From a checkpoint of a small self-supervised audio encoder (BEST-RQ).
Model: 0.519M parameters, log mel input, arch quartznet, norm batchnorm, activation gelu, depths [3, 3, 3], widths [128, 128, 128].
Data: trained on read English sentences (LibriTTS-R), 15625 training examples, 146.6 epochs.
Rows from block 2 of a small self-supervised audio encoder (BEST-RQ), named by matrix and row number. Rows with one number belong to one channel. Each number is 128 + 32 x the weight over its row's rms, rounded and kept within 0 to 255. All counts start at 0.
After each channel's rows are labels from the 100 clips, of 14976, where the channel reaches its highest value: "responds to" is what is common among them. Only what is clearly more common there than usual is listed. The data: read English sentences (LibriTTS-R).
# convs1: first pointwise conv (model.blocks.2.convs.1.weight, 128x128x1), inputs 0-127
# convs3: second pointwise conv (model.blocks.2.convs.3.weight, 128x128x1, transposed), outputs 0-127

convs1.93 [116  82 120 186 161 136  63 128  86  88 113 112 165 158 153 108 129 113 106  90 144 155 115 110 129 118 135  79 136 122 128 138 172  85 132  96 125 110 144 183 161 173 132  97 134 114 128 116 107 154 138 107 194 111  64  84 128 100  83 108 135 122  71 142 164 158 107 127  75  97 113 161 189 163 163 105 103 120 136 209 133 193 143 145 187 167 162 148 153 141  75 106  61 169 138 132 102 145 147 164 121 148  68 167 207 152 191 150 116 111 164 129 167 109 133 130 133 133 137 139 109  90 122  79 142 121  74 152]
convs3.93 [155 141 152  81  83 109 112 134 139 138 103 132 149 139 135  87 177  67 149 132 145  97 127 130  95 111 171 150 113 109  85 171 231 125 185 129  90 212 101 141 135 167 121 136 149 130 127 120  90 152 157 118 169 113 146 196 136 110 156 144 135 131 186 136 115 160 128 120 135 138 169  42 118  84 144 154  88 151 116  89 158 114  66 165 135 120 149 111 119 123 139 158 150 104 148 124 134 106 138  85  67 145 153 139  87 130 160 156 185  85 155 150 112  98 157  82 165 160 162 199 141 165  55 111 141 147 117 101]
responds to: voice: female

convs1.16 [131 113 148 153 175 103  96 153 142 123 157 146 131 110 105 138 142 111  92 141  98 127 115 175 176 132 101  73  93 139  92 100 171 110 124 101 146 150 164 124 148  69 114 126 145 129  74  98  96 144 191 116 170 118 131 129  71 143 110 184 131 136 142 134 173 146  99 110 147 111 165 124 116 136 115 118 104 123 101 140 109 132  82 127 116 123 125 138 137 174 188 136 122 143 108 139  78  79  97  86  82 107 143 117 124 104  85 140 135 149 153 154 126 144 130 155 131 134 156 140  95 255 129 157 135  90 228 147]
convs3.16 [138 130 150 165 134 107 118 151 167 141  77 141 100 105 114 103 146 111 212 167 127 120 161 105 107 123 100 237 114  73 154 117  99 123 164 151 158 120  56 120 164 154 175 119 180 151 184 200 119 120  96 194 109 132 100 161 160 142 177 153 132 149 144 134 100 163 145 152 128 171 123 151 122 123 132 120 101  58 156 112 193  91 151 161 125 115 130 116 128  28 127 150 135 161 147 120 143  96 147 109 133 103 140 135 117 116 129 158 166 130 156 158 153 121 148 135 125 112 184 179 116  62 121 176 158 142 162 158]
responds to: voice: male

convs1.3 [159 158 125 103  51 110 171  22 119 182 154  99 158 113  88 107  98  79  80 171 129  75 155 133 117 149 150 130 148 138  92 182 170 110 144 161 123 167 124 149 117 180  68 125 119 164 149  98 150 146 129 152 159 141  94  97 174 135 123 131 109 111  60  85 111  81 138 158 148 143  51 134 159 101 150  74 126 171 138 140 166 136 135 170 166 136 135  52 117  74 162 161  89 120 153 124 143 170 135 113 107 135 134 159 148 132 108 120 167 192 139  85 170  95 109 121 116 116 145 114 150 140 109 113 104 158  88 146]
convs3.3 [101 137 132 121  80 121 119 130 150  97 179 115 132 192 143 184 153  91 133 183 146 133 149 125 158 121 145 118 140 123 132 150 173 137  98 101 107 147 144 195 133 128 159 146 164 106 125 127 119 170 143 127 100 130 135 168 156 125 173 154 147 242 137 140 132 205 125 110 181 113  77 131 142  98 146  65 119 110  57 173 147  72 120 170  92  86 144 126  89  76 153 101 111  75 154  88 100 116 108 152 136 182 117 162 147 165 157 156  79  99 110 125 145 122 144 123 134 195  85 151  86 116  67 107 104 174 123 152]
responds to: voice: female

convs1.73 [149 166  57  98  69 176 106 173 126 122  82 131 110 141 106 166 179  72 111 159 171  99 112 214 146 144 134 147 163 162 119 138 149 108 168 111 112 131 102 141 165 142 124 142  97 115 141 126 184 179 128 125 104 198  56  94 151 114 139 102  75  99  93  52  97  82 179 136 124 143 139 174 197  91 159 125 172 113 116 100 168 153 142 140 171 146 160 105 126 162 127 123 116 101 141 120 193 133 204 130 137 102 151 172 173 107 145 137 103  92 107  99 151 119  90 129 130  76 131 125 145 114 106 128 140 144 111 126]
convs3.73 [134 153 137 140 115 178 145 199 113 199 160 112 150 132 165 161 110 120 158 133 105 190 125 128 124 139 150 156  89 130 137 148 167 139 156 106  86 160 154 119 130 143 129 136 145 116 143 136 244 144 135 137  92 120 123 137 140 185 106  97 155 170 244 207 150  92 155 116 114 145 147 141 141 180 110 172 140 141 136 125 113 169 167 153 188 144 152 120 155 176 152 130 115 165 128 126 143 135 150 107 153 150 131 139 121 121 137 119 171 224 114 126 119 149 138 166 201 111 146 109 109 119  53 110 148 149 147  98]
responds to: voice: female

convs1.29 [ 78 143 106 158 176  96 106 154 151 131 160 113  82 107  71  90 141  86  92 136 153  51  82 120 125 106  97  85  89 105 147 123 146 154 156 111 136 136 107 175 156  81 144  20 135 166 118 125 165 148 125 148 156 137 130 100 135 103 138  59  98 111 107 107 149 147 101 126 151 145  90 168  80 107 152 129 115 129 116 133 255 133 110 137  86 144 101 136 129 130  98 200 113 167 101 144 153 115 117 156 121  60  93 139  66 120 115  91 127 102 147 111 108 133 111 109  81 122 107  97 127 153 102 123 101  91 149 106]
convs3.29 [183 104 125 133  88  85 163  93 137 117 119 126 113 152 153 114 150 130 127 146  91  93 146 105  95 125 128 142 111 122 119 120  98 158 152  37  83 105 151  52  93 166 141  84 137 123 139 127 152 118  94 141 140 117 134 183 132 119  63 219 131  87 113 130 131 179 131 132  95 107 177 133 202 131 127 110 129  78 106 107 119  84 138  63 110 114 152 104  97 131 145 169 146 103  94  64 116 108 154 158  85  86 143 140  22 143 145 139 112 213 124  93 102 142 106 173 165 103  97 129 110  92 134  95 116 143 143 113]
responds to: voice: male

convs1.76 [132 117 101 112 117 122 134  68 111 128 141  92  89 144 143 170 125 102 139 144 113  83  97  86 101  99  90 137 116 123  99 163 158 101 170 162  99 101 142 152  96 163 161 114 147  77  87 161 156 116 131  49 103 169 128  88 129 110 138 153 112  98 164 119 159 155 146 108 130 146 153 221 107 152  27 142 112 181 146 180 132 151 152 139 113 115 114 191 113  46 211 106  78 102 120  94 139 139 127  79 125 158  97 105 121 145 107 120 146 130  92 140 136  89 197 116 122  96 120 167 121  98 123 161  61 155 114 105]
convs3.76 [147 118 137 165 114 152 127  68 125 164 141  91 125 112 124 104  95 120 109 120 147 170 124 175 164  96 182 148 146  81 129 133 127  80  93 152  87  84 201 150 136 135 143  91 127 109 141 115 208 147 113  70 124 122 191 100 119 153 107 143 194 123  84 144 152 152  83 168 170 115 122  82 166 133 211 203 139 103  95 158 113  59 117 140 117 117 103 130 130  72 167 122 116  58 155 116 122 147  97 106 161  83  98 108 173 164 120 101 112 108 143 116 121  80 108 123  86 158 103 151 104 140 159 100  88 107 147 183]
responds to: voice: female

convs1.46 [ 84 182  84 155 126 152  66 190 118  53 131 113 139 134 158 120  97 143 118 123 160  84 121  92 161 135 147 136 124  96  62  90 188 102  73 168 123 123 118 106 107 106 105 138 178 179 134 134 108 156 133 114 125 119 110  89 107 122 123 180 154 162 195 105  91 134 168 137  51 145 118 154 168 171 137  97 172 217 147  66 127 112  82 165 134 134  66 108 106  98 134 158  89 128 157 114 126 112 118 122 106 167 109  40 136 166 143 100 153 122 123 180 137 123  99 143  84 115 133 166 132 128 117 133 114 164 145 125]
convs3.46 [185 174 177  98 123  99 132 129 141  97  77 144 144 132 102 125 122 161 118 123 155 180 134  95 177 116 145 111 136 103 113 184  48 106 148 118 162 148  94 126 165 157 101 165 155 135 148 123 135 165 147 102 139 159 172 123 137 138 132 123 116 102 107  53 113 144 164 180 131 136 102 140 166 163 185 117 197 138 107 106 178 132  93 115 108 150  51 155 124  96 103 191 170 117 146 177 191  65 130 171 188 169 185 108 148  92 116 140 130 101 125 107 132 150 140 158 119 109 148 175 161 136 135 128 160 102 141 211]
responds to: voice: female

convs1.65 [ 89 186 168 146  52 134 105  84 149 155 152 151 139 103 138  99 103 118  99 196 124  59 114 100 122  98 189 158 171 160  89 142  88 189  91 122  97 202 119 171 128 116 123 132 131 115 140 154 150 144 107 122 149 126  90 109 145 146 119 166 142  92 126  96  78 106 155  55  78 107 135 186 106 104 150 171 127 143 139  34  89  94 161 102 159 110 132 162  81  78 128  98 135 123 131  65 109 148 139 121  79 117 112 127 102 140  90 135 187 143 156 130 124  98 108 154 163 101 132 141 144  79 113 178 137 127 142 158]
convs3.65 [169 164 127 188 120 142  80 101 118 162  99 165 104 110 147  54 109 118  80 159 102 150 116 121 143 168  93  85 118 155 147 159  98 112 136 138 165 120  80 142 103 102 126 126  74 166 126  92 154 124 106 146 114  86 149  96 104 166  88 159 115  85  87  55 104 135 154 136  78 153 165 131 105 112  95 196 196 124 119  95 118 210 129  78 136 153  63 116 141 183 147 104 143 146 117 116 156 125 127 115 168 167 123  79 152 127 164 154 148 116 121 155  61 124 131 125 116  49 132 153 107  69 152 115  87  87 137 108]
responds to: voice: male

convs1.20 [141 177 177 122  54 123 113 102 170 152 180 128 139 150 110 121 179 132 138 106 146 127 205 107 118 133 132 113  94  88 106 169 158 102 113 163 175 110 100 136 121 132 115 162 126 165 186 105 220 149 122 138 183 149 165 154 147  67 103 135 131 134  68  67 150  93  91  85  94 120 107  72 142 120  79  61 209 121  91 159  85 175 127 136 136 107 131  87 132 143 145 129 169 119 155 126  89 117 148 115 128 125 123 170 103 116 104 153 157 167 159 160 103 114  88 139 105 105 129 163 116 143 120 198  86 156 126 145]
convs3.20 [147 124 106 131  94 128 123 129 120 137 104  89 109 159  73 118  85 142 139  74 120 121 162 133 109  65 102 153  80 111 123  30 121 134 124 169  74  93 106 151 182 125 151 160 146 116 150 122 134 120 114 136 134 122 141 114 133  59 136 114  49  68 142 154 157 150 167 121 100 129 126 192 134 131  74 178 166 135 125  31 141 157  98 141 174 158  86 161 179 126 136 133 164 131 109 164 156 170 129 102  68  97 147 126 113 111 111 116 134 149 146  98 126 125  78 125  89  69 201 106  93 115 149 138 105 151  93  75]
responds to: voice: female

convs1.47 [113  88  88 126 153 117 119 179 103 127 144 139 143  84 110 105 144  81 129 111  95 125  85 129 149  55 110 132  88 134 126 134 184 138 117 124 118 131 106 163 102 200 167 120 104 118 140  58 152 144 164 122 193 115 140 190  86 144  83 161 134 101  88 105 183 119 113 115 111 127  90 195 102 120 135 124 119 117 177 133 179 164  78 104 130 137 108 169 160 115  83 108 156 101 149 174  92 150 153  88 113  93 142 112 154 146 108 114 108 143 133 162  97 132 132 150  51 164 159 132 126   2 185  96 111 119 123 139]
convs3.47 [151 177 161 125 154 103  98 106 131 158 111 157 159 154 119 152 104 108 126 160 188 127 113 162 219  66 135 112 122 168 170 144 100 117 135 146 170 128  81 157 141  91 122 146 170 171 144  54  81 143 105 163 107 105 184  88 129 116 159 105 152 112 105 172  79 163  95 145 144 113  70  90 149 115 130 128  91 119 128 144  84  89 134 128 182 178 100 122 167 113 182 111 140 106 118  99 151 150 114  66  75 130 137 120 163  89 113 136 206 124 112 131 133 140 177 137 122 100 151 130  70  79 155 196 160 124 135  80]
responds to: voice: male

convs1.97 [135  97 161 166 138 210 147 108  96  91 124 166 119 158 120 164 108  92 153 116 108 118 112 117 118 139 164 133  91 150 133 180 176  97 146  98 105 157  74 133 145 136 137 126 121 129 175  59 127 104 204 125 159 123 120 111 170 101 105  88 126 135 118 123  78 124 129  83 139  98 127 201 172 145 141 117 126  86 106 141 131 107  92  95 168 131 147 130 140  55  94 128 144 135 136 190  64 212  85  87 101 112 128 128 131 176  67 114 113  64 103 135 185 162  93 159 161  89 154 142 135 151 115  65 151  91 137 144]
convs3.97 [116 123 116 107  88  96 105  46 120 137 184 111 100 151 118  93  82 133  91  68  91 169  96 174 194  86  98 194  74 142 115 104 127  97 126 115 103 110 135 117  64 109  86 135 100 128 114 165 137 120 137 160 109 129 171 117 130  80 103 159 140 133 162  93 104 160 118 118 136 142 156  67 104 128 105 158 118  53 152 130 122 133 143  89 147 115  94  95 175 131 159 113 159 177 172 138 134 122 126 160 100 109  99 136  92 139  79 121  96 120 181 222 132 165 158 121 119 201 135 158 121  81 148 141  91  91  83 112]
responds to: voice: female

convs1.107 [167 217  92 199  97 186 118 101 135 101 132 165 125 177 142 100 137 183  89 191 129 116  87 102  81 129 155 172 124 136 163 185 149 146 132 147 162 129 152 180 132 175 148 153 124 151 185 125 191 129 151 183 215  64 158  98 110 146 127 101 181 145 146 120 128 108 126 150 124 184 133 121 121 139 100 166 135 129 118 136 169 161 130 159 166 131 163 151 134 144 171 125 127 200 129 186 158  77 108 114 144 162 145 100 133 131  96 107 163 180 146 171 108 134 137  94 123 110 132 126 104 144 146 133 103 131 172 159]
convs3.107 [163  73 143 116 165  72 122 125  59 118  79 146 153 102 129  76 183 134 185 179 158 157 145  81 120 146 146 153 155  95 131 123  65 105 126 111 186 140 160 187 167 178 135 153  91 153 125 117  60 181 120 126 152  81  99 104  70  79 155 114 161 114 105 101  93 101  46 101 131 111 116 101 104  90 108 105 146 112 139  95 108 107  69 136 145  94 104 171 193 163  88 120 189 106 147 102  71 109 132 129 127 131 103 142 106 138 116 188 154  91 124 123 100 115 113 122 104 132 117 159  83 139 138 144 151 107 110 142]
responds to: voice: female

convs1.122 [146 139 135 140  92 115 105 118 114 146 120 135 140 168 112 116 152 129  96 125 126  90 143 170  99 122 149  65 175  90  94 195 116 190 188 136 130 102 103 147 103 126 133 127 128  87 160 135 186 120 128 165 131 135 130 144  99 165 109 148 105 103  71  83  84 136  90 116  39 134 138 179 109 110 153 147  76 106  98  33 144 175 102 114 142  81 152 136 231 189 154 104 155 121 105 141 129 132  91 144 137 145 124  93 131 139 146 136 181 192 138  93 149 106 138 132 102  82 130 153 103 120  41 108 130 115  99 130]
convs3.122 [138  58 161  57 177 111 114 148 133  89  77 132 168 129 153 149  53 139  95 150 112 122 120  28 168 134  88  87 129 124 121  82 122  67 136  97 117 165 126 161 108 116 112 121 134 156  90 101 106 142 154 134 126 137 169 145 160 173  73 138 162 171  87 127 129 108 161  78 132 108 132 142 140 125  90  99 153 161 146 244 117  79 131 153 162 129 191 197 121 130 123 163  98 149 139 168 108 115 140 154 126 147 116 188 144  86 107  91 170 107 113 103 158 117 158 116 117 121  79 111 162  99 120 116 113 120 124 134]
responds to: voice: male