config.toml
dataset = "read English sentences (LibriTTS-R)"
train_examples = 15625
mask_prob = 0.05
activation = "gelu"
depths = [3, 3, 3]
kernel_size = 13
widths = [128, 128, 128]
residual_init = "none"
lr = 0.0022
beta2 = 0.999
eps = 1e-08
lr_schedule = "linear"
final_lr_fraction = 0
warmup_steps = 3580
weight_decay = 0.3
Rows from block 3 of a small self-supervised audio encoder (BEST-RQ), named by matrix and row number. Rows with one number belong to one channel. Each number is 128 + 32 x the weight over its row's rms, rounded and kept within 0 to 255. All counts start at 0. Numbers have three digits each.
Before each channel's rows are labels from the 100 clips, of 14976, where the channel reaches its highest value: "top examples" is what is common among them. Only what is clearly more common there than usual is listed. The data: read English sentences (LibriTTS-R).
# convs1: first pointwise conv (model.blocks.3.convs.1.weight, 128x128x1), inputs 0-127
# convs3: second pointwise conv (model.blocks.3.convs.3.weight, 128x128x1, transposed), outputs 0-127

top examples: the word "you"
convs1.114:141177168108107127121108162156111148102161126141138166163192107084125065140120109090119100178192129183111158129093097168097149093134109037100140105139125122165134118091136090167160091095070090142101139167096153092129177136142087114117137013103102153099194145230085115110089107112108122161102175139108113111086097132109135101086134139112129128126153127125111112080138107122117111092141
convs3.114:178151097079186122121099158115143102153160082126124148102098106165085074145166092129198128099140087069174097149120202129136111161124133079094164121071141129121104131148140156092115162165129132138083105109129137088186083079169133110109124163172154110068174116103148145180120130177152120201107061154138130174124098108144125106140114180143168141088166070104129173106098173097114106140156

top examples: voice: male
convs1.27:147088142118113136156139089098140113125062156132130075132058140123139141141121080148142107127203103147148167149146129132164108112150154136145118120154119055080164142128145070133092128138123125142155119130034114151163089144113134145152184115125115061082084114083119123155130131143140035113106172130170124113152137205143116102105183168170144156126140154202085114150195168069097092129141
convs3.27:122161155184122124110139116115109155082114151095133111089112116127088150053169187110142143151026119119128168110096149151137132115149046086175119134166144138147154112137120113143119128085134108061142110152139117098148192104148071065116159065138151077179153147108113098114130070126115134137056119150126127113061173124184087128087131093076141129128134111108141164096138075120121073184130

top examples: voice: female
convs1.126:087141089125146134188100182153094136194135113095110108098149152161129100109119110099128127136144141127123062123102129036105114091154134152142075089143042125043133165180154118159038052052112124114122111083106163121130147098114108077178142136170116114128163131147131168151168135115133055123137111131171106099182132139124124117161170113148157167131172146149159102118101140131119157149139
convs3.126:109143114133101156107099149101130158147134124155127144186127115131144194109154180077081080111101076128124135123184131090120051133147132151125105132170138156124114095108139104143164105255105112161172169142116106110107155114116111179129142095117142129153115103123101130134117125157172102118115123122158179039093137108134171161173145154122097194118100110168136099173044191128119175091142

top examples: voice: female
convs1.0:085110130126111101149129127074168158136148129119137119156150082106114162062150124123143113117130139087137123127211111181101134086234125138105116126085156091140105145165165147143000120128138155110110120143140126097131143153193110129124187130113121162141175098090055140122177120127151130142115123175125130157106136184093069117149124095158187125108138134112163112091118155089110137089156
convs3.0:124119140149153100103133138138102136154118186150109133118054075171150234140186158065138108150083115094155153161062109201165145121066116169095131163127157138155103198099120152119201118126115148075148127082148084169129142128145148119092103125148105115077143134187160121142088130119126140151151081049178077171111144116157119146108136123135124146099164144079137128126152109105084138139136

top examples: the word "for"
convs1.122:133127138152128141158099092091110125094107087156121150160110138076135070157127154149118092119106079095124148124147124181165129164174216140138090167163087149158118141124114139164140154113083035125106121098128142163120105112140131092171125115149129121255182170178176129111124156115163078152076096125125125116116128157171146108128162077111170107134156081127116119175099148098110120093212
convs3.122:082145134153159168118154099105127096128112166119144097147107075152121136126132143120135067135095139142089100098059130199151217019136092139175141225124115119146146119122141167145154144135104146091135137119126145136146158120138072065167111154140089089102169148121181130145142105135117148102148040097173145146167105096162107132064143109127170138179162143133093148162106137154092117088137

top examples: voice: male
convs1.17:158156161199173131155031118133143126131079187110109139141068124120102083117160118092161134104102144119143126115167091161082166076081105094114163156109166128098168133135133152204061118174148106104168130124159120144152121097140110151122114107109092118103119123105131107120155164183173100113133124140160167077104033121175134099115125171153158147144095129126134117154102177142122101097028
convs3.17:201138136177139092099091167160089126137161060121117117084139077186079132122206150129128165144085139100087160100123190145097131101141120129117130128138210115121110116160109130161139188104143100114116107105084157176156113136136169073152125113148105111151123122100064174136158138130127201131161117148206128102165166114171082139117103097147106173068146123170176123104168148111109109180148

top examples: the word "was"
convs1.115:127093131130188121115139096173075099138135123064140103146076082120107105157143156145135141133108138112153149125114133173122127124161160087099099130115150120119123131120137193096150118187046109125113215114118134100099084178111127138112117109104124162218100108102083184171181139131082105108128147081111183185066108156150115110058065101100116148127171102139145061151127146109099167090122
convs3.115:112101140084167093109130158162140128169096150169133136118132157148133137164110163104177103095163103127153134149122115134140147131145102101132164130130094154143051134105144199133101053164115155178143117155162190184162117166133103186136175103115097141124129124151113134149143092053115174080066112145040178069169135112071143159099114058163095144099120150063099088157103090129127137116129

top examples: voice: female
convs1.3:144128000155091123150106130110128177115148101090144132151158148131108154147200125129220065140096177122112105085121076143160122119145147138077126109136095071107119091118124150145142139163127082134144105124086147142099126139119136128170154125126077139096140158154187135124145153114097111117168106074130169122132137149119062144085086139120127229129091098128142119090212125138186131146096
convs3.3:124114119098129186179112102147131104102114123073149136115134152114092141115155091168107115126175138146113085087137152155146137132136106142121128087095106134114152102156112108119139135140119144176103167160128164110077126112156094132114130178108139108096139162138125133137107088191060116158123184172124135123117174228151144053152039128159128134119129129132108108107128161111255136107084

top examples: voice: female
convs1.101:142148131151120138117148086139112048135093113073106115194140162065159127132124149139115056074109140079101101151139085164127116134108155161137135179128161062149136159096015155104107112091122158104123097158122120162107108107137162081134174157139064141119107118151135115150117108155142226076101123101068150132105083106113141109158093102077109112137148115134141102197133167143079137135114
convs3.101:138169123153122112117107116123106117154077164117152110096132053116120108069112143179076093123109085109180129125089152124132153097079083109148094140109127124132157090106164135145093140060127149151126113130156168084109110069205139159119202064103073073120111092060125049083107146145127118109173081164182086130165146162125125116114125140128151134071129142112085152097081187106130118156127

top examples: voice: female
convs1.43:068175135166084102114187169067180160120179169116129078134125113106129128093131117110147126185140151165172139104188093105143124162191096156178150144152093145122108168129117140122081068116148152162134078122118109113206120077095114113120174081115114090139178095127077108173121117113145211075108139107139153095118107152034111169138121131127141128108173159116156138095111159119121108110158
convs3.43:047058126147164127135168071113099138131095141131107136126154142129143100106162145150121100112131088106193135128154138114066129115198132122143109132140204102153141194130110064105128139150160139086130085082120148114110123092128098188132153105145151116142134176165102101098214184118084117173127127167111107069145126125095036106074108119089129128072114179140099177122123172102110135150127

top examples: voice: female; the word "said"
convs1.53:147111073129122110142160110101131136134169142110191133135076189142089122093129146156117111114136077139125094081170108076127167165109152140129150144103005126120135076148006072089174118131134131131082156151099112071155031143141096113141111138140096121106108149119119122090136102161112148120115142168120160168113116137144120147114119107163143098132162141204162126084110164108094085129128
convs3.53:076167131046122158083058138140130149142121098122120113114124174171136074161112134127135213077115128182083143121136157136152125125213131116107195125150096070058093165090125091164131120097125141155147198117089079170097103118138099123103143163122113101144199149102105106142179143167145138168142099121166172119107102115091145198118073133131129090091147116161094131146123127121106117155128

top examples: voice: male
convs1.48:079112118198090123106164138107126125141110159121092128107133131173111113098150112185127108131075141098087106131109047107183093177145119141132126140115141094187159140069156074107158108083146150166062074078148123154146160087151159144117129128167126100111127140102169151100128103078108101102079151049148138068131161174129097123205152098116152180163147142107076150129113196125096135169104
convs3.48:111173112094141150099121145098087134173086120102082102193145123141147106110086116125104087125089146080193133120111177113125112095145180115139102136150140162109149093144070116138152091136179145166089126186135148156125133158182159168142137090166125163133089118160124135139107152188155185166190166175134143159210116107182175133156096138130193103177106098127132124187146185089116140184164

top examples: voice: female
convs1.21:125143142107157114159090168079147126111100106093167163152116137137135147161102134149105137121157131110102164140128104150111094086161150109089123128116117102113144124126155127095135097103167135080099116144053173101131093097153079121110094141184124105131131211133120150255128130150151109116116119126133131187141147087141125173144153124057130118120150174127140071032155119193116115094129
convs3.21:161130181159104127066097152192114100117083166119111117163097095213119169147120151159156155155123125107143176156118131129255143138184098160132124102131123125185132146126124117106128151150098167125148163171113148106112145127143123151118118103118103148166127134140115154154100162133083083177087121127095158111161129160105139130119061128121146151098163144107100067136089054215125154157132

top examples: voice: male
convs1.90:099173134161142141076095109131133108127091142126113161089093096113141120143089167110127165146097104084118065132139111173088161106143124145142099147145193148134144157185164164128142093157107128091150106158105154151131122200139091166144113047138105085155148128152114106120163127132165162118158088087159143203149098122138095161125137148100154194133120143170064076114113119150178058227072
convs3.90:092106138135080093167056081151115159107137131137143081172140146138108166186129138085144151130083135145136159127161142108100088202152095137142136132165059148094102097091096117157117133095128137136110124146147084102104099145057090159107112130157143099194134124143148143065119197111091097169093153150146175134129077124128109171196127135155149077076098079173087109193101109120157086078129

top examples: voice: male
convs1.26:137108129117118149175119175113053108013157146124129121107150189140154125114090159124113163146093144101153096131137093150147152145103121145155136137103149117109107153079106149148122153166098153114126084126117133103136115107147107110179068104130135130070149097150112164179115175130192053136178133134150143119142097136131086157103107190120189109008143103076131110161121135109157142088191
convs3.26:101125106137127156140194104092110129106086148122131136098097094189091105150125079126233133068166126128135117179132126079123146118146070130125125148143109080185133211106139062145190145060164146090119154134137103141158107074109069153161185151148145142119098082139118174063101073143145137151137127092098136128144120156104114155116077170112123126169125163111092135084085074127140134120140

top examples: voice: female
convs1.11:054144131136144153093141107112183153205151090125077131174126146109134129142134100149130109126121120072096099105113127129170113127185109145091113101124083030103114152117118106121098114164093153105158060044088135121186118134109132067158097167081137113138134123152174151131158180211131117128109088171153121093161103175118113077144130093148154107124137111169172136144091175148080142138176
convs3.11:082110052104064142188103158171123122117171142107094134184136184174130121139138092090146230119111163164127138125135086093090160111144162093169116114091124130096072126136136118136126123147160127112092123091132099114107098142074141114136139106122105100156155114039131070087132171116142131101092078087111073102136095074133119130115119126136120119144172084143179085110141188088166058152150

top examples: voice: female
convs1.58:107173140143104125175108159097157113148191085114140164165118133125175125131122131161142145101195115119094104083121130140171082146092150118153085115108123110129140173110104052125084081192157080166137096112052138105111161103122180129145134097126110154122095151081143149125152195110129100073118119155100138177151178162143078127181137116182233147097110153081188146131116106129123140120179
convs3.58:092092129170095143129102055109093104086122113124148112160113131099198095086148110137143111116142107125069107136116154147166137101153119151185087112081133109145161084053128111159172129145110121119108072137135184124123061039109130134086084131095087081092147025141100166167105102128079079129152174119085120092120093144136131115091180092105095128150105136149142121127114150096147158182135

top examples: voice: male
convs1.40:120119136192156157109053144111124103117145099143154120106086119149083176163128092131155132113109107089055117168129080122171175084146109224082059131146140106139109134162154116099094119115119114094136117177157111175135112086146136146122169152151123133105089166122120086117212118149167089081152113081134164154131076123122124147140156136084095152168126133177057047103125112127162178114108
convs3.40:091123136144178156106109070175100070170137129124134091106098120140139141127105142121104134099106077165116086159121132098146148148117143078182023132094128143058116106132131135187107048127130126123105171118153106165129106193212138140139143161147162143091176143153163161124140118151079137112167113147145069142157098146101154117142137157132119123117142129071064092155096183135075116060170

top examples: voice: female
convs1.93:109171136145062109150149072125164202119119150160102128154120097125135095176167125150162061122113084146118107151124102152156135153119133118076129131121102007125134149156160110152129155114138115163096144172119117124127104110112127119145243133175126147106137147150142062076159138105142147100124135155135114127127148144184162113131125144170108058116187102131120143123019184107142135105155
convs3.93:109093131146094135090086161177145122091159149141121128094080133138129141188135123133146154121117096147140116145092137088090155149150118115135146122130135158150107106140118128136124127146121125176181117102085145134119193118121082104165154110109187180074094103255138124120115109119133112093139159135135133072126149062144107241121188093132085194162127137108124108144162135136073187149169

top examples: the word "was"
convs1.37:108242123131101167165052115147107123119165082064074092087102132168124083103146127121119133142153106087115141157139104149150104123137126075096125150115112147188144127139157153124124060143161107177110150162102157145152117100121099171142152079153185158088177166139147115114146127080092145123121108163076147143114044137126120135071116120140072095147126071079121061145122173151172138117107
convs3.37:089172120115111129143059096140089133151073169086092160130112146151152152123124113163109083138109157069085146134132161166087093161111119135165072134163124153117143146132144111081144174132117187079166102099134167153169155151070100147154120132116166133131137115131105143170153090104121070239088116159057139154103132135036131112121113133122173159135117112135167100106140098116100048128075

top examples: voice: male
convs1.91:082143080117122111131170099133141086079115164092150164109132157112126175129165143156124103131152104114126159128092159116110156184132110155142178138163093079141146137109105100121065168140077146078156080079099132139092132108154182126159135129146123118199159163166164088166147164115105111082124109101160080127143165110157177139126130130102174255143068121172117139148088104077086097131147
convs3.91:120104117192199089129086088150076159147142068127141220103099147072178144077069154139159109155182136154112171124152120079155076133103144090173077099108062122110115108136129150144133115114131094104174106175104176174153125114114135094102092140146173143076131128111091093173126106141118143093186153089161140137113150146136096091089111164135124163194144162125185149109131150151137128083133

top examples: voice: male
convs1.116:160144163110125105097150165165180127136109114134123116178084131146158100177117103079112230143110181112130163098069101153203122147096091105138132141139162127086163112124133149129169124173182153124108172140124113149145119115146000205158115113117151105146112120112090054156113133104124116102118066147133126062117092122101119112113131135144142170134099132129134118056145129127076158122175
convs3.116:156176175087150149161128139146166143110134160163033079148145118101133115230128098105116147142135141096102110154127090122131130168157099173134120100123109153108091172088133169111129125139141097149162077129139118098161104222136103152100137142151122145166073063136109151107095164103137113146094100110143100168147150057150117162145117101133163087117128136114084084100092127047163057139181

top examples: the word "but"
convs1.70:138090145154140107195094129158195127175058093108103126125136112178105119079098154148170137095143098118079117091090121119145124120107128110138140146139114148115154049128134050128122112126167121095103121138076110074061132141121112117079177183185136130138134096109088140116071121197144106129121144133121069060095132158137076163103067160155177114066146105187129110130173173136117110105124
convs3.70:163130114109125100137118144161142144123148139135243098144110128089108101090095130151118095107161104049094125099119093131107104149103122120100118123156169060120065091156046117129173122153138142127113092132113133101132112132140200090153111111096146084114123142131141138135085188107116176108141142117145118145109069087094134111134162108000134102099096111132210107127125138138119086132060

top examples: voice: female
convs1.34:103196144154084057134168129130074104129125124081127165130156144133104112141148084160125163063140064131107126168135164133114112070137120107105150059097136123158194154106136071183127154162221115114142141170156125132080081156127116122197132150134146132117076121164125181118099161127131117136074125163095161152121136111127164082187131084139132132139060140151111175049115110121136163125111
convs3.34:166121162151095078101119112123105109110147139109173121146142146176093144156104112116136150113121106129114103101102140118154149155089147107157175148064126146120184145104064110102162059093139139096130124165094101166080108108180150154126165140106051133141135033135137102189167082149089077102081123134159090167115073128204156110091111082129136138079163143081076073123105117157115098154172